From a checkpoint of a small contrastive image-text model.
Model: encoder arch pvt, encoder widths [48, 96, 192, 384], text encoder norm layernorm, text encoder moe expert_choice.
Training: soap at rate 0.0015, 4300 steps.
Data: trained on photos of plants, animals and fungi (iNaturalist), 38949 training examples, 14.1 epochs.
Rows from expert 0 of block 3 of the text encoder, named by matrix and row number. Rows with one number belong to one neuron. Each number is 128 + 32 x the weight over its row's rms, rounded and kept within 0 to 255. All counts start at 0. After the name is the row's rms in percent of the matrix's.
# up: expert up (text_encoder.blocks.3.mlp.up, 4x256x256), inputs 128-255
# down: expert down (text_encoder.blocks.3.mlp.down, 4x256x256, transposed), outputs 128-255
up.98 101 [ 77 191 175 152  84 166  72 167 113  97 135 131 122 105 151 100 103 153 152 130 171 138  87 162  79 109 152  80 140 189 129 145 169 133 122 124 111  99 159 106  87 160 121 132 147  88 133 143 143 121 154 120 191  86  89 109 160 203 183 127  99 160 116 157 107 163 132 204 146  66  98 158 142 146 110 176 132 159  98 171 170 104  74 106 123 140 112 120 131 148 114 138  80 142 102 109 187 130 147 128 150  91 113 172 220 146  83 166 124 103 116 143 112 150 163 115 142 142 140 120  91 154 188 122 152 166 114 127]
up.99 107 [183  93 118  91 126  58 115 122  94 151 104 145 167 107 107 159 123 135 123 119 137 146 130 148 114 108 144 142 117 102 158  92 133 137 145 155 127 129  85 149 140 135 160 130  71 135 145 149 121 139 122 115 113 175 170 201  79 125 118 150 102 108 109  97 173 148  59  86 115  87 149 122 145 104 174  50 135 117 127 163 132 118  23 169 109 101 118 102  95 113 150 126 113 140 128 156 189 107 132 130 110 134 102 160 184 153 126 137 137  50 133 132 111 125 126 112 116 179 129 122 106  99 171 142  76 123 153 117]
up.100 098 [113  43 153  94  95 127 110  92  75  83 135 124  90 164 200 113 142 139 119 119 142 129 122 140  85 125 165 146 119 168 142 141 133 149 163 180 104 133 187 142 132 179 120 139 140  59 107 162 139 144 140 114 143 116 152  83 156 150 168 134  89 153 163 169 161 130 146 117 149 144 145 121 143 126 125 129  95 142 136 143 125 144 124 145 186 166 124  53  82 140 184 114 106 110 127 115 137 131 120 146 126 112  62 174  66  91  88 132  98 162 104 198  70 131 111  89 127 125  98 133 116 133 178 143  92 108 109 108]
up.101 096 [159 165 120 121 151 121 104 177 128 116 179  59 108  78 158 153 129  98 128  98 141 121  97 112 142 114 164  99 197 141 109 118 137 103 147 144 145  43 179 130 166  98 142 157 144 157 126  88  79 117 133 102  73 163 161 102 116  93  80 105 173 177 135 106 118 140 155 115 130 100 116 136 121 124 170 114 148 127 111 181  63 138 161 125  69 119 128 171 126 159  91 146 116 165  79 123 155  64  70 165 158 169 117 124 146 118 116 143 211 151 148 136 133  92 107 146 142 108 111  87 196 147  85 125 110 125 159 154]
up.102 101 [201 118 148 121 139  89 185 173 121 104 175  92 116 162 125 130 150 151 163 166 147 112 125 160 122 114 117 195 139 131 101 129 130 147 120 142 111  88  93 180 158 141 138  58 208 155 115  81 126 153 115 127  39  93 183 113  82 199  86  81 113 118 184 128  96 122 141 124 102 154 195 137 115 135 122 134 185 173 130 140 162 122  83 130 129 137 115  88 164 130 111 134 152 164 135 120 186 105  93 149  89 123 126 102 138 108 102  90 151 117 119 171 120 135 152 121  80 132 120  98  73 160 107 118 204 109 185 189]
up.103 100 [121 101 157 110 162  98 170 139 166  99 203 118  62 145 173  97 167 175  98  95 118 144 132 151 117 149 139 114 116 157 133 196 155 127 104 158 115 136 152 120  85 172 144 112 103 134 155 149 112  95 168 118 110  89  61 142 142 158 155 189 137 183 102 139 110 152 110  98  99 191 160  51 133 157 145  96  88 142 152 119 207 128 123 121 174 123 147 103  98 178 150 118 109 121 117  74  93 143 113  89 104 194 151 157 141  79 142 139  90 159 134 120 133 123 129 159 134 176 100  66 168 149 160 175 180 119  69 139]
up.104 101 [138 174 148  94 132 167 130 146  82  73 142 156 139 141 145 130 156 103 139 102  66 118 141 182  95 122 143 164 151 166 140 133 122 141 110 109 109 156 172  62 101  67 114 198  77 123 122  95 156 104 131 127 163  87 157 176 131  99 150 129 100 164 102 124 160  83 108 128 165 104 127 136  95  78 157 125 162 154 102 157 123 125 182 131  93 137 142 143 137  91 111 130 136 137 140 162 115 187 131 132 182 142  99 140 130 126 128 153  97 112 181  91 148 155  82 134  89 161 163 147  99 156 151 153 104 129 179 124]
up.105 103 [172 164  99 124 135 130 112 148 166 100 130 192 113  93 141  87 106  92 116  91 125 142 145 128 102 135 108 115 114 112 140  72 120 118 174 108 119 100  67 113 124 119 111 114 143  98 119 162  72 139 117  76  45 165 121 179 127  99 118  78 113 132 149  83 151 126 137 172  89  98 176 141  60 125 101 121 131  69 100 107 211  55 113 109 118 157 100  72 218  78 125 107 140  91 134 153 139 126 141 147 159 128 124  82 148 101 112 142 161 142 108 109 146 100 141 118 141  92 128 141 100 183 163 108 113 110 166 139]
up.106 097 [128 163  73 133 164 111 168 117 146 130  83  61 122 122  58 119  82 132 102 123 128 122 148 112  90 107  99 139 133  94 134 120 175 191 156  89 162 207 151 171  99 137 157  84  91 111 150 146 142 163 134 129 106 131 134 103 113 112 145 164 119  50  97 124 137 138 147 145 173 101 185 111  98 154 127  98 111 108 116 149 153 147  94 193 203 100  91 100 124 121 141 136 121 119 140 124 128  77 144 175 140 175 128 154 177  91 127 151  94 101 150  92 185 135 135  95 130 116 127 157 162 109 115 107 129  58  57 160]
up.107 093 [148 153  64 141 144 140 118 155 148 175 145  54 117 144 130 161 113 151 156 110  79  96 145 181 163 167 120 109 154  97 148  98 153 170 194 127 112 159 103 110  94 113 115 131 179 125 160 106 123 123 133 169  73 108 114  99 131 203 156 164 122  31 212 131 182 130 114 125  52 139 184 135 133  98 141 102  88 175  46 168 124 152 114 168 111 107 112 111 147 106  75  75 100 110 156 166  98 132  73 137 124 110 154 151 176 127 117 215 161  76 142 187 142 108  95  74 135 102 148 122 177  44 191 106 147  91  94 162]
up.108 103 [125 138 133 132  90 117 112 113  99  60 109  99 137  69 119 130 163 117  91 167 127 153 108 101  99  92 125  79 104 155  95  95 130 162 128 139 108  96 127 131 156 106 153 124 139 124 121 113 104 117 100 147 123  91 122 119 144 126 163  97 158 113 161 126 111 146 111 160 183 130  90 148  98 115  77 165 150 105 140 158 116  43 171 100 108 110 110 132 118 126  67 105  80 103  54 103 109  78 170  74  95 112 148 180 133  92 110 145  95 139 116 142 143 167 115 142 103 141 129 169 109 108 130 120 142 129 152 153]
up.109 097 [134 130 146  79 130  87  62 118 149  99 132 120 176 139 112 168 123 102 110 164 139  53 119 132 126  57 135 143  99  52 124 114 118 161 136 189 142  95 139 157 107 172 137 143 166 159 160 123 111 108  66 105 114 116 158 129  57 131  97 112 118 139 108 148 177 116 162 108 112 158 165 124 172 120 113 155 118 111 164  74  78 169 115  57  96 148 192 137 156 131 165 140 200 183 133 106 100 145 111 122  80  91 100  44 156 122  48 116 154 113 161 122 106 112 145  98  94 140 114 171 142  97 179 117 179 114 161  87]
up.110 107 [122  52 151 125 137 138 132 136 145 107 183  90  83 140 114  97 141 127 111  83 130 179 141 135 124 141 140 123 114  82 133  86 128 110 185 136  72  94 123 145  75 117 110 152 154 129 186 165 127 136 103  99 145 164 110 126 111 121 146 142 136 184 142 166 112 181 191 152 192  95 131 111 129  96 121 178 138 138 157 166 149  97  68 111 156 157 158 127 159 180 106 108  95 150  89 101  98 130 109 114 109 163  65 147  89 165 128 148 145  95  98 135 152 171 156 104 148 166 103 124 139 120 209 112 136 131 121  98]
up.111 101 [ 70 113 149 117 148 179 137  78 135 121 156 127 122 121  78 138 121 124 183 117 186  96 159 108 165 125 140  89 152 143  86  92 153 167  84 114 106 108 139  97 115  79 171 148 118 108 157 113  91  95 100  96 134 165 124 196 172 174 103 103 153 146  92 149 108 121 185 125 155  98 100  87 103 172 110 126  55 138 159 128 119 111 165  99 149  93 105 161 134 131 140 145  93 105 178 146 100 137 133 107 165  93  94 128 197 141 172  63 140 155 145  94 220  98 123 130 151 177 121 125 146 170 135 115 160 127  75 116]
up.112 097 [142  79  77 136 160 140 144 128  52  65  99 143 164  47 115 109  81 132 116 185 171  55 183 130 156 136  97 107 147  94 153 161 143 117 177 115  97 154 123 146 152  75 133  94 133 143  88 100 141 125 132 121 142 108  82 143 141 121  92  80 138  82 123 167 138 112 155 118 136 143 157  95 116 151 126 129 123 101 127 113 108  98 153 154 130 114  98 152 112 118 216 162 112  96  66  95  89 125 110 116 126 106 133 210  86  94 117 135 151 164  69 189 117 117 116 210 157  90 111  44 152 141 141 151 103  94  86 149]
up.113 086 [132 121 150 142  84 133 148 139 196 105 117  94 134 117 117  71 103 129 116 117 105 107  91 157  80  88 185 162 137 124 123  39 121 146 122 115 145 120 157 122 150 105 153 134 104 131 134 140 172 136 177 115 149 186  95  81 130 138  89  63 129 130  85 139 130 105 114  58  81  81 155 130 117 109  98  80 216  79 126 167  90 148 149 150 147 114  79 166 154 148  90  89 122 112 190  59 135 109 132  68  94 186 158 119 126 145 106 108 134 190 102  88 145 190 197 107  92  96 199 105 105 128 140 102 117 108 139 121]
up.114 092 [105 150 166 152 187  75 102 167 143 122  97  77  89  70 156 144 153 151 177 144 148 131  91 110 118 114 128  91 119 136 119 181 147 181  96 170 137 129 120 102 118  58 131 101  96 157 116 148 125 137 110 149  77 199 200  64 138 125 149 118 136 186 147 169 100 150 124 161  84 181 120 105  89 142 183  99 150  82 151  99 140 132 127 150 119 169 147  92 113 111 119 116 144 150 119 143 138 134  82 168 102 131 161 134  96 152  60 201 142 132 137  81  97  88 149 162 150  95  77 176 168 135 115 157 101 154 157 105]
up.115 103 [109  98 155 169 201 107 118 110 122 173 114 123  88 119 115 175 143 172 136  76 156  91 111 116 116 122 192 184  84 142 113 135 153  80  97 145 111  90 109  73 125  74 122 136 109  47  74 135 160  77 135  74 150 133 131 152 155 143 100 124 171 116  82 156 187 125 168 103 130 106  91  98  93 129 103 159 130 130 124 136 150 123  88 153 115 166 111 129  90 140  85  96 132 150 117 109 197 156  89 215  93 147 192 147 107 181 142 205 120 148 155  80 166  89 119 129 225 146 105 131 148  64  98 128  78 131 207 136]
up.116 101 [131 119 116 102 145 164 167 152  74 185  94 130 105  46 122 164 101  77  95 169 167 139  78  93 151 135 122 100 140 101 135 141 161 147 107 136  97 133 129 139 140  97 127 123 162  76  94  76 113  99 137 150 124 119 139 106 187 156 111 124  96 144 122 149 152 149  95 109 120 125 127 129 110 105 135 174 169  87 108  97  98 118 102 106 147 134 127  88  94 105  85 135 135  95 119 139 155 116 114 113 126 131 135 123  87 154 104 170 184 161 149 145 161 117 152 127  94 147  88 111 146 166 189 145 173  95 112 105]
up.117 104 [101 207 143 104 119  57 153 106  78  76 174 131 126 100 141 135 142 150  90  59  98 136 134 142 133 139 155 170 141 146 189 134 110 106 144 118 161 109 183 130 139 133 200 149 112 135  53  64 121 179 117 175 147 122 134 109 164 118 112 111 166  87  97  83 108 113 140 197 120 116 131  93 168 127 164  96  79 143 183 182 126 175 136 130 114 172 152  99 122 144 153  93 114 149  85  44 104 135 153 169  96  93 108 141 145  97 152 176 130 153  69  95 131 152 168 134 168 129  94 104 123 142 127 104 113 149 157 138]
up.118 093 [109 110 117 134  96 147 135 154  93  72  95 106 110  71 172 145 106 129 140 105 125 182  91 120 161 118  84 145 140 114  45 132 110 131 101 148  94  82 145 117 155 100 122 164 106 133 148 160 108 124 108 210 162 110 183 134 113 161  79 156 117 138  84 153 112  83 180  93 104 146 125 170 112 135  98 123 159  96 109 126 114 164 101 166 166 138 152 159 117 149  88 108  82 190 102 155 136  71 161  51 124 121 117 159 102 105 134  96 138 137 142 133 120  99 112 107 215 171 127 111 128 108 160  91  44 135 111  95]
up.119 098 [108  90 147 147 143  96 157 111 163 153 100 137  66  70 115 124 111 142 112 135 129 116 145 103 145 124  94  91 200 106 207 132  74  69 163 106 115 133 166 169 151 122 109  68 129 113  79 159 151  83 163 198  57 148 122 170 141  95 119 150  87  94 104  87 125 122 131 138 133 120  89 110 168  95 138 113  67 171 115 143 169 146 112 109 145  93  89 131 129 119 144 143  75 146 153 169 158 140 120  70 157 163 126 126 120 194  99 133 144 137 115 119 129 155 117 140 155 140 141 148 142 121 111 114 117 122  83 105]
up.120 098 [168 156 117 107 206 119  94  82 114  98 142 119 140 141 129 163 140 156 200 105 109 104 147  95 171 175 117 169 165 115 133 101 163 184 106 176 136 107 117  67 173 123 156 156  71 125 148 125  65  72  87 102 108 129 155  60 119 147 117 168 122 136 169  57 116 118  77  99 144 125  70 182 152 107 181 122 163 173 135 139 119  51 107 142 104 182  96 146 132 111  84 155  85 128 161 153 167 136 110 131 150 139  86  64 134  67 156  82 147 138 173 110  76 173  62 140  68 151 125 115  80 141 158 132 105 142  98 160]
up.121 108 [148 132 133 105  63  90  99 172 130 149 124 117  57  63 146 146 143  97  90 142 151 125  77  67 142 141  95  75 105 178 117 109  98 158  86 139 100 148 170 107   8 125  78 109 205 101 142 159 136 140 114 107  72 133 104 139 113 155  96 143 102 154 123 180 154 130 127 140 116 101 131  85 126 144 150 105 144 127  83 124 165 112 159 166 153 123  80  94 125 149 144  85 139 113 172 150 129  91 138 129  84 167 118 186 149 105 125 213 114 198 107 124 142  72 171 139  86 156 140 130 106 193 161 159 137  86 118 145]
up.122 117 [136 150 115 106  94 129  68 151 137 171  81 131 131 136 117 135 110 157 127 147 141 107 113 104 118 121  91 157  83 135 148 152 143 142 123 136 130 197 171 105 147 136 178 127 136 130 110 158 126 127 110  75 115 106 113 119 139 133 165 144 124 200 164 131 134  93 169 116 137 116 170 111 169 139  57 111 151 132  58 154 184 122  97 141 128 174 167 128 111 102 106 106 108  96  92  98 130 173 108 106 102 153 161 102 148  93 134  59  58  84  96 118 207 141 144 111 116 157 131 148 144 123  80  71 123  87 165  94]
up.123 093 [ 92 114 120 140  63 161 143 108 123 149 174 138 109 123 129 157 160 157 120 137 140 142 115 129 149 138 117 109 143 135 154  64 138 119 140 117 103 116 128 157  91 103 103 122 171 128 125 169 139 132 103 142 118 121 107  70 155  69 152 133  46 110 208 105 112  98 179 143  89 107  85  79 155 108 142 162 140 127 143 194 117 180  66  69 147 104 137 135 118  91 128 119  92 161 162 140  94 143 112  82 158 113 148 103 109 157 106 142 118  76 157 142 114 120 174 106 167 106  64  84 101 106 156 118  75  57  96 118]
up.124 093 [ 76 122 118  60 107 142 142 125 104 201  58 128 116 133 138  92  93 112 111 158  97 102 165 176  85 135 165 174 154 169 119 136 112 160 124 139  83  95 161  65 114 152 173 110 123 139  85  99 128 165 131 143  98 146 185  36 101 128 142  95 153  90 132 142 144  92 135 120 132 114  79 110  41 156 104  92 176 117 123 142  71  69  83 120 119 149 131 118 145 119 145 128 112 114 151 150 141 143 128 153  86 116 137  89 105 146 149 164 105 113 160 149  96  84 138 148 132 174 136 155 149 135 107  97 118 101 134 167]
down.98 103 [230 172 115  91 141  94 188 135 101 165 171 163 178 165 102 131 135  81  81  61 123 156 182 157 133 129 112 109 191 143 137 131 114 130 140  99 114 178  82 145 141 123 149  74 132 124  70 125 182 141 170  93  82 123 123 148 166  75  82  90 199 104 106 135 108 158 137 146  70 162 138 113 147  80  67 134 158 117 109 109 142 127 138  78 172 104 185 141 143 149  98 101 178 150 201 183 109 149  99 114  75 133 121  58  96 163 177  84 159 117 130 142 153 107 175 152 122 119 156 102 114 128 100 119 148 105 104 134]
down.99 103 [ 84 118  98 127  72 146 148 216 187 130 111 112 155 128 156  91 119  90 112 164 203 119 123  51 143 141 143  87 186 151 105 151 143 114 138 125 120 137 100 175 106 153 137 116 134 110 165 119  97 117 179 154 137  88 110 139 110 184 131 158 115  48  72 187 130 128 132 113 183 126 151 133 178 102 105 122 128 140 150 109 109  66 197 164  68 162 146  87 120 124  52 128 179 118  71 123 129 165 149 121 163 115 117  46  99 145 135 152  81 151 110  81 125 110 145 112 153 146 111 199  88 158 101 117 173 128 127 162]
down.100 108 [176  83 121 120 171 145  89 156 129 204 148 107 177 138 121 101 137 138 139 113  98 156 124 128 114 128 157 162 144 133  98 117 120  75 134 147 102 142 173 176  82  64 107 156  80  81 106  91 158 157 105 114 173 115  38 137 186  92  96 200 106 127 161 106  83  83  97  98 124 180 123 138 123 138 134 129 141 155 120 102  95 163 173 190 117 153 158 174 129 123  38 123  92 119 135 145 189  96 135 119 108 163 137 150 202 128  71 171  89 113 145 131 131 158 125 179 112 128 109 134 115 151 104 126 111 144  94 126]
down.101 092 [120 107 149 120 199 172 130  99 138 107 123 125 145 120 127 143 156 121 152 176 105 146 158 197 146 148 112 169  93 134  94 140 177  93 170 129 151 118 116 154 186 101  84 152 194 125 123 135 110  97  87 169 218 103 101 169  98 103 132 138 122 148 148 178 106 163 147 152  98  95 192 172 153 105 131 116  96 144 139  93 179 106 105  87 156 104 155 136 123 134 159 138 130  95 164 145 147  78 194 147 115 125 126 133 151 116 102 135  90 162  55 137 106 158 137 110  84  79  89 121 113 120  66 156 134 143 110 102]
down.102 093 [ 84 124 153  83 185 154  90  73 151 136 136 104 110 131 102 131 114 141  73 170 139  64  75 133 152 132 143 141 138 113 109  90 151 172  82 125 125 131 181 108 135 157  87 133 104  80  97 118  90  94 159  72 182 121 120 110  78 117 190 124 128 114 107  82 132 148 112  91 128 152 145 136 144 157 137 112 139 130 168 138  93  97 230 129 148 151 143 128 128 149 126 161 102 143 116 111  63 137 135 154  95 157 127 123  90 181 170 140 102 131 195 131 153  65  96  38 130 111 137 133 133 145 177 114 139 207 178 129]
down.103 096 [122  97 113 105  29 145  85  97 167 133  86  90 173 155 157 136 118 110 107 126 121 123 132 143 111 169  84  99 117 125 149  81 106 128 173 128 189 187 119 142 161 132 142 135  97 133 120  96 180 165  96 113 142 164 126 168 174 116  81 120  67 155 126 117  99 128  71 135 190 148 191 130 108 131 122 137 198 108  72 101 152 119 117  99 149 115 172 175 120 167 125 114  83  60 107 148 110 154 132 125  77 100 136 113 148 132 127 102 129  75 116  82 137 138 102 127 143 151  85 142 162 153 149  50  97 149 129 112]
down.104 090 [131 126 171 149 149 104 136 112 167 189 116 134 156 127 146 139  66 161 139 143 187 131 116 162 175 173  70 165 134 150 127 156 165 182 136 155 113  99 161 140 133 112 148  94 113 131 159  74 137 130 121 111  63 126 169  69  83 115  82 170 133 145 113 114  92 182 190 147  85 142  87 158  95 207 151  95  95 161 107  82 145 152 144  77 125 130 105 158 107 129 101  26 123 107  91  85  83  41  93 117 135  83  90 121 138 168  94  89 149 140 127 126 143 120 156 194 138 120 151 132 154 128  88 156 102  74 132 128]
down.105 109 [202 168 118 110 120  88 150  69 155 147  90 123 181 111 120 120 137 134 237 124 112 126  33 111 146 126 141  78 105  98 138  90 150  99 125 132 140 172 165 150 106 144 117 113 130 151 134 130 158  79 119 133 175 106 105 152 123  92  90 161 128 107  71 129 127 166 135 183 161 145 154 106 118  90 184 116 112 144  71 172  94 197  83 183  89 139  64 165 141 157 104 134 147 132 111  95 117 130 107 114 158 113 113  66 147  70  91 155 123  89 154 107  92 165 116  89 104 128 176  92 180 115 109 105 185  85 116  93]
down.106 091 [167 144 125 138 119 150 117 158 166 164 174 144 148 175 101  86 134 118  84 137 189 143 131 164 120 116 122 172 112  95 161 108 123 170 101 145 118 185  74  57  92 147 146 158 122 134 184 138 101 108 125 161 101 137 130 108  39 148 180  93 152 173 115 156 119 136 114  88 169 120  74 129 158  69 123 142 137 127 139 145  78 134 152  99  90 137 142 137 115 188 104  79  81  97  84 160 161 134 158  87  84  78 137  86 101 104 144 137  92 189 112  69 116 137 149 168 110  62 114  64  98 201 180  87 100 144 144 130]
down.107 098 [156  94 139  72  96  12 166 106 142  82 130 207 152 154 108 127  98 118 139 182 150 112 152  76 140 129 160 124  76 146  65 122  72 105 100 150 132 223 161 129 144 171 122 123 157  85 111 115 174 163 133 117 136  78 182 123 126 159 118 145 116 148 106 138 144 153 131 144 115 128  86 110 105 132 166 105 146  76 171 167 132  98 200 151 167 204 130 102 151 153  90 131  94 159 100 108 139  75 142 127 121 108 104  92 110  74  45  96 135  74 137  88  93 138 195 137 100 133 115  59  60 123 108 138 122 102  65 174]
down.108 105 [ 41 152  80 106 164  87 160 163 149 136 128 127 113 127 119  94  86 163  75 105 118 101 141 121 154 133  75 135  76 173 163 133 118 141 171 149 115 127 131 169 112 138 147  71  95 168 186 125 128 127 168 131 127 176 114 165  87 102 100 155 135 124 145  63 126 101 140 129 111 133 164 162 146 133  71 102 122 110  93  80 146 168 172 159 142 106  88 126  31  94 178 129 193 167 175 189 110 168 146 117 125 174 145 150  71 124 132 102 112 116 101 141  92 146 173 100 115 126 145 120 130 157  86 124  88 188 125 191]
down.109 104 [ 81  64  69 171 143 101 156 140 174  66 113 162  83 153 145 124 196 133 109 169 130 179 130 117 107 104  87  98 183 184 167 144 209 161 110 118 146  94 118 150 184 128 100  70 106 155 134 131 153  70 165 152 169 100  71 134 121 102 133 112 135 130  31 130 126 137 122  89 154 143  98 152 135 143 194 133 106 151  92 146 147 159 104 165 172 136 168 120 157  99  89 123 111 119 140 140 171 158 106 102 132 159 113 138  83 130 110 179 130 182 146 199  58 110 162  91 114 136 139  93 107  81 104 146 140 131  94 142]
down.110 111 [128 197 125 146 136 116 144 146 154 130 105 121 125 124 158  92 128 104 134 128 154  98 165 101 124 114 148 139 199 195  97 187 115 170 103 157 165 122 155 121 182 131 121 131 122 149 126 162 153 140  64  85 150 157  77 104 128  77 129 128 130 166  76 123 145 127  68 104  90 180 128 145 164 100  78 104 117 196 165 111  72 185 131 168 134  81  94  90  28 117 180 159 156 177 128 136 129 145 155 140 152 108 141 140 153 122 121 111 120 131 157 104 104 131  90 160 126  75  91 148 110 131  99 153 149 120 151 107]
down.111 107 [150 149 121 121 118 113 114 114 153 165 114 134 108  91 172 114  89 183  99 120 111 151  85 115 103 123 124 121 134 170 205 171 129 108 139 107 135 155 111  89 120  77 105 138 122 207 124 130 151 139 160 124 164 110 187 168 118 139 140  88  72 124 127 103 136  99 110  80 107 126 169 120 140 175 127 145 130 142 169 155 108 162  82 137  77 176 175 122 133 111 130  96 148 111  83 106 133 111 132 183  40 155 137 106  98 127  63 122  95 169 144 180  44 154 167 169  87 108 138 118 123  87 157 184 132 132 181 109]
down.112 093 [172 136 127 141  77 101 161 129 215 146 150  73 146 181 148 166  96 165 118 123 127 128 103 159 112 118  88 120 136 151 122  68 153 144 124 130 137 124 183 142 134 136 188  97 145 108 101 110 126 168 140 151 145 115  92 224 129 107 189 151 155 113  66  70 140 165 106 125 118  83  73 144 122 106 195 158 125 125 161 207  74 139  98 146 129 147 117 175 127 141 123 148 170  59 121 135 104 162 128 152 178 158 110 160 164 163 137  89 132 113  99 107 139 138 127  97 125 158 105 120  96 122  87 189 173 156 125 122]
down.113 092 [ 92 167 144  71 127  94 114 154 100 117 143 159 139 168 133 138 152 112  91 126 152  62 123  71  46 159 109  79 145  71 197 135 122 137 171 191 129 185 149 171 131 120 139  96 161 105 151 120  89 114 150 136 199 159  90 188 105 113 189 111 162 111 123 126 199 183 121 193 110 150  95 162 142  81 157 107  99 162 162 117 133 121 115 117 130  74 129 131  94 160 131 161 130 156 142 126 109  91  97 195 136 131 126 136 152 110 139 131  98  95  69 122 116 123 110 175 133 155 102  87 133 108  97  89 143 156 206  60]
down.114 088 [151 120 144 140 153 158 170 111 114 116 136 184 101 202  47 138 136 132 133 145 107 179 166 157 116 114 148 154 188 100 162 148 129  41 150 180 164  72  87 142 115 103 171 125 110 124  94 108  69  95 138 131 155 142 115 137 122 120 128 126 118 165 142 125 136 143 127  95 184  57 113 135 142 114 145 116 136 176 138 134 153 155  73 116 141  57 176 116 151 147 167 171 168  73 126 129 116  97 106 141  96 138 120  77 237 123 169 120 150 161 108 153 112 194  60  88 130  80 133 134  82 144 115 174 114 154 158  67]
down.115 099 [210  96  93 106  96 138 163  94 136 135 149 180 142 149 154 103  78 159 152 131  93  96 139 150 180 134 141 118 141 115 114 103  97 102 158 175 110 140 161 173 178 146 128  86 150 121 194  86 106 109 139 121 107  82 141 114 111 139 129  62 102 125  91 116 134  89 110 110  89 123 149 129 160 134 118 167  93 119  93 116 106  75 107 215 126 123 123  95 150  96 137 139  57 134 175 141 129 141  70 105 156 150 135 112 169 122 107  96 120 137  94 123 115 132 142 100  86  86 143 158 160 118 194 144 116 134 141  64]
down.116 107 [135  91 136 111 138 187 127 103 134 102 124 142 175 114 114 129 167 130  97  87  61  93 153 161 117 133 127 153  78 139  96  83 106  87  92 143 124  86 133  78 144 127 130 110 101 187 159 157 111 160 119 103  99 105  77 147 153  98 169 158 152 115 135 155 115 108 126 149  98  79 159 146  85 112 119 108 105 170 164 121 114 148  60 173 100 122 163 151 149 142 161 159 134  75 154 152  72 192  95 144 131 206 203 172 143  92 125 113 146 110  88 170 111 141 154  82 174 154  67  62 146  77  55 125 120 174 184 125]
down.117 110 [121  71 133  84 101 182  82  41 184  80 117 146 129 172 154 141 116 114  80 139 204  91 144 137 103 177 156 147 126  98 127 116 100 102 125 126 108 126  85 129  70 122  23 129  92 119 189 157 134 102 127 162  89 156 111 145  92 133 134  54 110 144 235  75 179 120  94 114 117  92 156  87 149 105 121 115 163  66 177 143 114 170  93 149 118 148 168 145 135 149 137 121 128 119 155 169 152 153 124 164 107 140 160 141 125 132 134  65 160 130 126 133 197 129 142  83 135 147 135 149 126 158 134 128 175  96  89 142]
down.118 098 [165 115 104 117 127 131 143 147 128 103 194  93  98 138  98 171 181 212 183  79  83 125 160 165 145  90 180 153  98 116 111 131 150 133 117 136 168  68 142 215 135 123 131 110 170  65  72 176 133 164 137 113 137 109 171 155  88 170 118 174  99 100 165 148 125 144  64 131  65  84 125 124 160 110  98 162 156 163 172  92 139 163 119 123  83 125 104 126 124 160 157 162 178 124  88 129 111 160  99 134 137 123 142 103  59 104 133 139 104 189 160 191 104 144 110 126 109 102 118 135  98 114  91 110 131 105 139 156]
down.119 100 [163 126 112 138 139  84  69 148  94 127  94 101 111 118 110 147  78  98 159  65  48 104  94 111 142 109 127  76  87 201 133 179 104 100 144 160 118 152 133  86 135 147 156 132 126 134 187  84  65 138 137  85 185  92 137 143 133 195 214 132 179 115 135  96  98  66 133 140 159 123 134 122  89 126 152  94 129 157 207 162 185 122 120 102  93 116 114 141 121  98 148 175 114 156 156  90 111 114 145 131  97 113 170 154 175 143 152 125  98  58 108 136  92 105 154 113 167 121 166 140  69 136 208 164 170 120 127 124]
down.120 094 [ 58 140 119 122  98 130 130 201 177 172 134  67 140 103 168 116 125 121 136  99 121 148 104  90 146 151 142 128 139 119 130 136  73 165 116 109  96 128 121 157  76 127  64 129 186 123  94 111 159 147 133 107  75 182 150 119 122 160 103 147 136 110 191 153  96  47 120 127 122 186 205 149 151  84  91 186 116 185 129  62  79 136 127  93 129 119 139 129  97 141 106  79 176 136 182  82 133  77 156 140 143 147 121 114 125 158  88 153 111 160 102  56 132  83 136  85 163 100 164 200 164  75 129 106  73 105  96  98]
down.121 109 [121 146  93 131 137 186 116  88  82 116 146  90 184 119 128 127 133  83 140 104 111  62 109 136 158  85 113 131 127 175 124 137  86 130 162 145 133 104  88 143 220 139 170 130  89 180 104 121  88  77 106 145 125 139  77 106 103 124  83 159 100 110 134 144 111  98 103 183 123 120 129 198 148 100  73 150 155 161 148 176  70 150 155  90 186 103  85 145 116 179  72 125 158 146 103 190  98 172 151 111 140 169 125  70 102  91 166 142 139 105 123 136  98 109 120 165 204 132 137  88 129  79  78 174 125 116 187 151]
down.122 111 [164 132  99 128 175 123 113 129 119 125 148  94 123 109 136  88  83 181 101 148 196  41  74  87 152 195 156 134 116 139 124 142 107 189 166 175 111  94  64  96 113 163 121 107 107 105 147 181 161 141 194 104 156 145 177  89 100 189  69 157 184 162  82  96 196 111 163 128 128 156  86  99 126 167 211  84 148 125 102  84 108 133 118 129  88 132 119 103 122 119  91  94 141 179 161 164 157  85 100 176 157 145  69  95 100  99  99 184 108 144  83 136 102 142 124 139 138 125 135 181 112 140 161 128 133 107 119  81]
down.123 094 [129  76 135 140 136  70  93 135 125 110  67 124 139 150 169 132 131  92 122 154 108  74 149  96 134  83 134  66  43 183 116  74  82 152 103 134 156 149 131 120 156 137 151  86 116 120 121 153 145 172 109  82  99 159 145 139 125 181 132 100 122 149 123 111 160 116 155 103 164 154  82 151 171 140 121 139 166 161  97 125  74  76 132 144 162 172 134 133 159 146 151 142 117 135 165  87 154 142 116 146 148 148 124 158 128  78 143 101 118 134  65 178 172 139 141 121  91 141  94  87 138 101 147 164 149 115 157 114]
down.124 094 [144  82 124 185 141 147  67 140 110 110 151 177 160  97 133 150 146 126 111 116 107 107 167  87 121 134 146 101 129 114 144 122 152 119 119 122 233 112  40 133  77 110  61 122 123 153 144 139  99 143  72 150 139 169  88 160 149 178 179 118 116 150 151  92  79 133 151  95 144 100  79 109 146 175  80 114  95  35 133 108 162 143 141 104 131  81 174  82 138 122 107 124  74 134  89  87 122  96 113 112 114 119  57 119 130 133 155 153 143 149 174 114 135 151 192 168 155 140 164 111 102 133 116 131 145 191  76 143]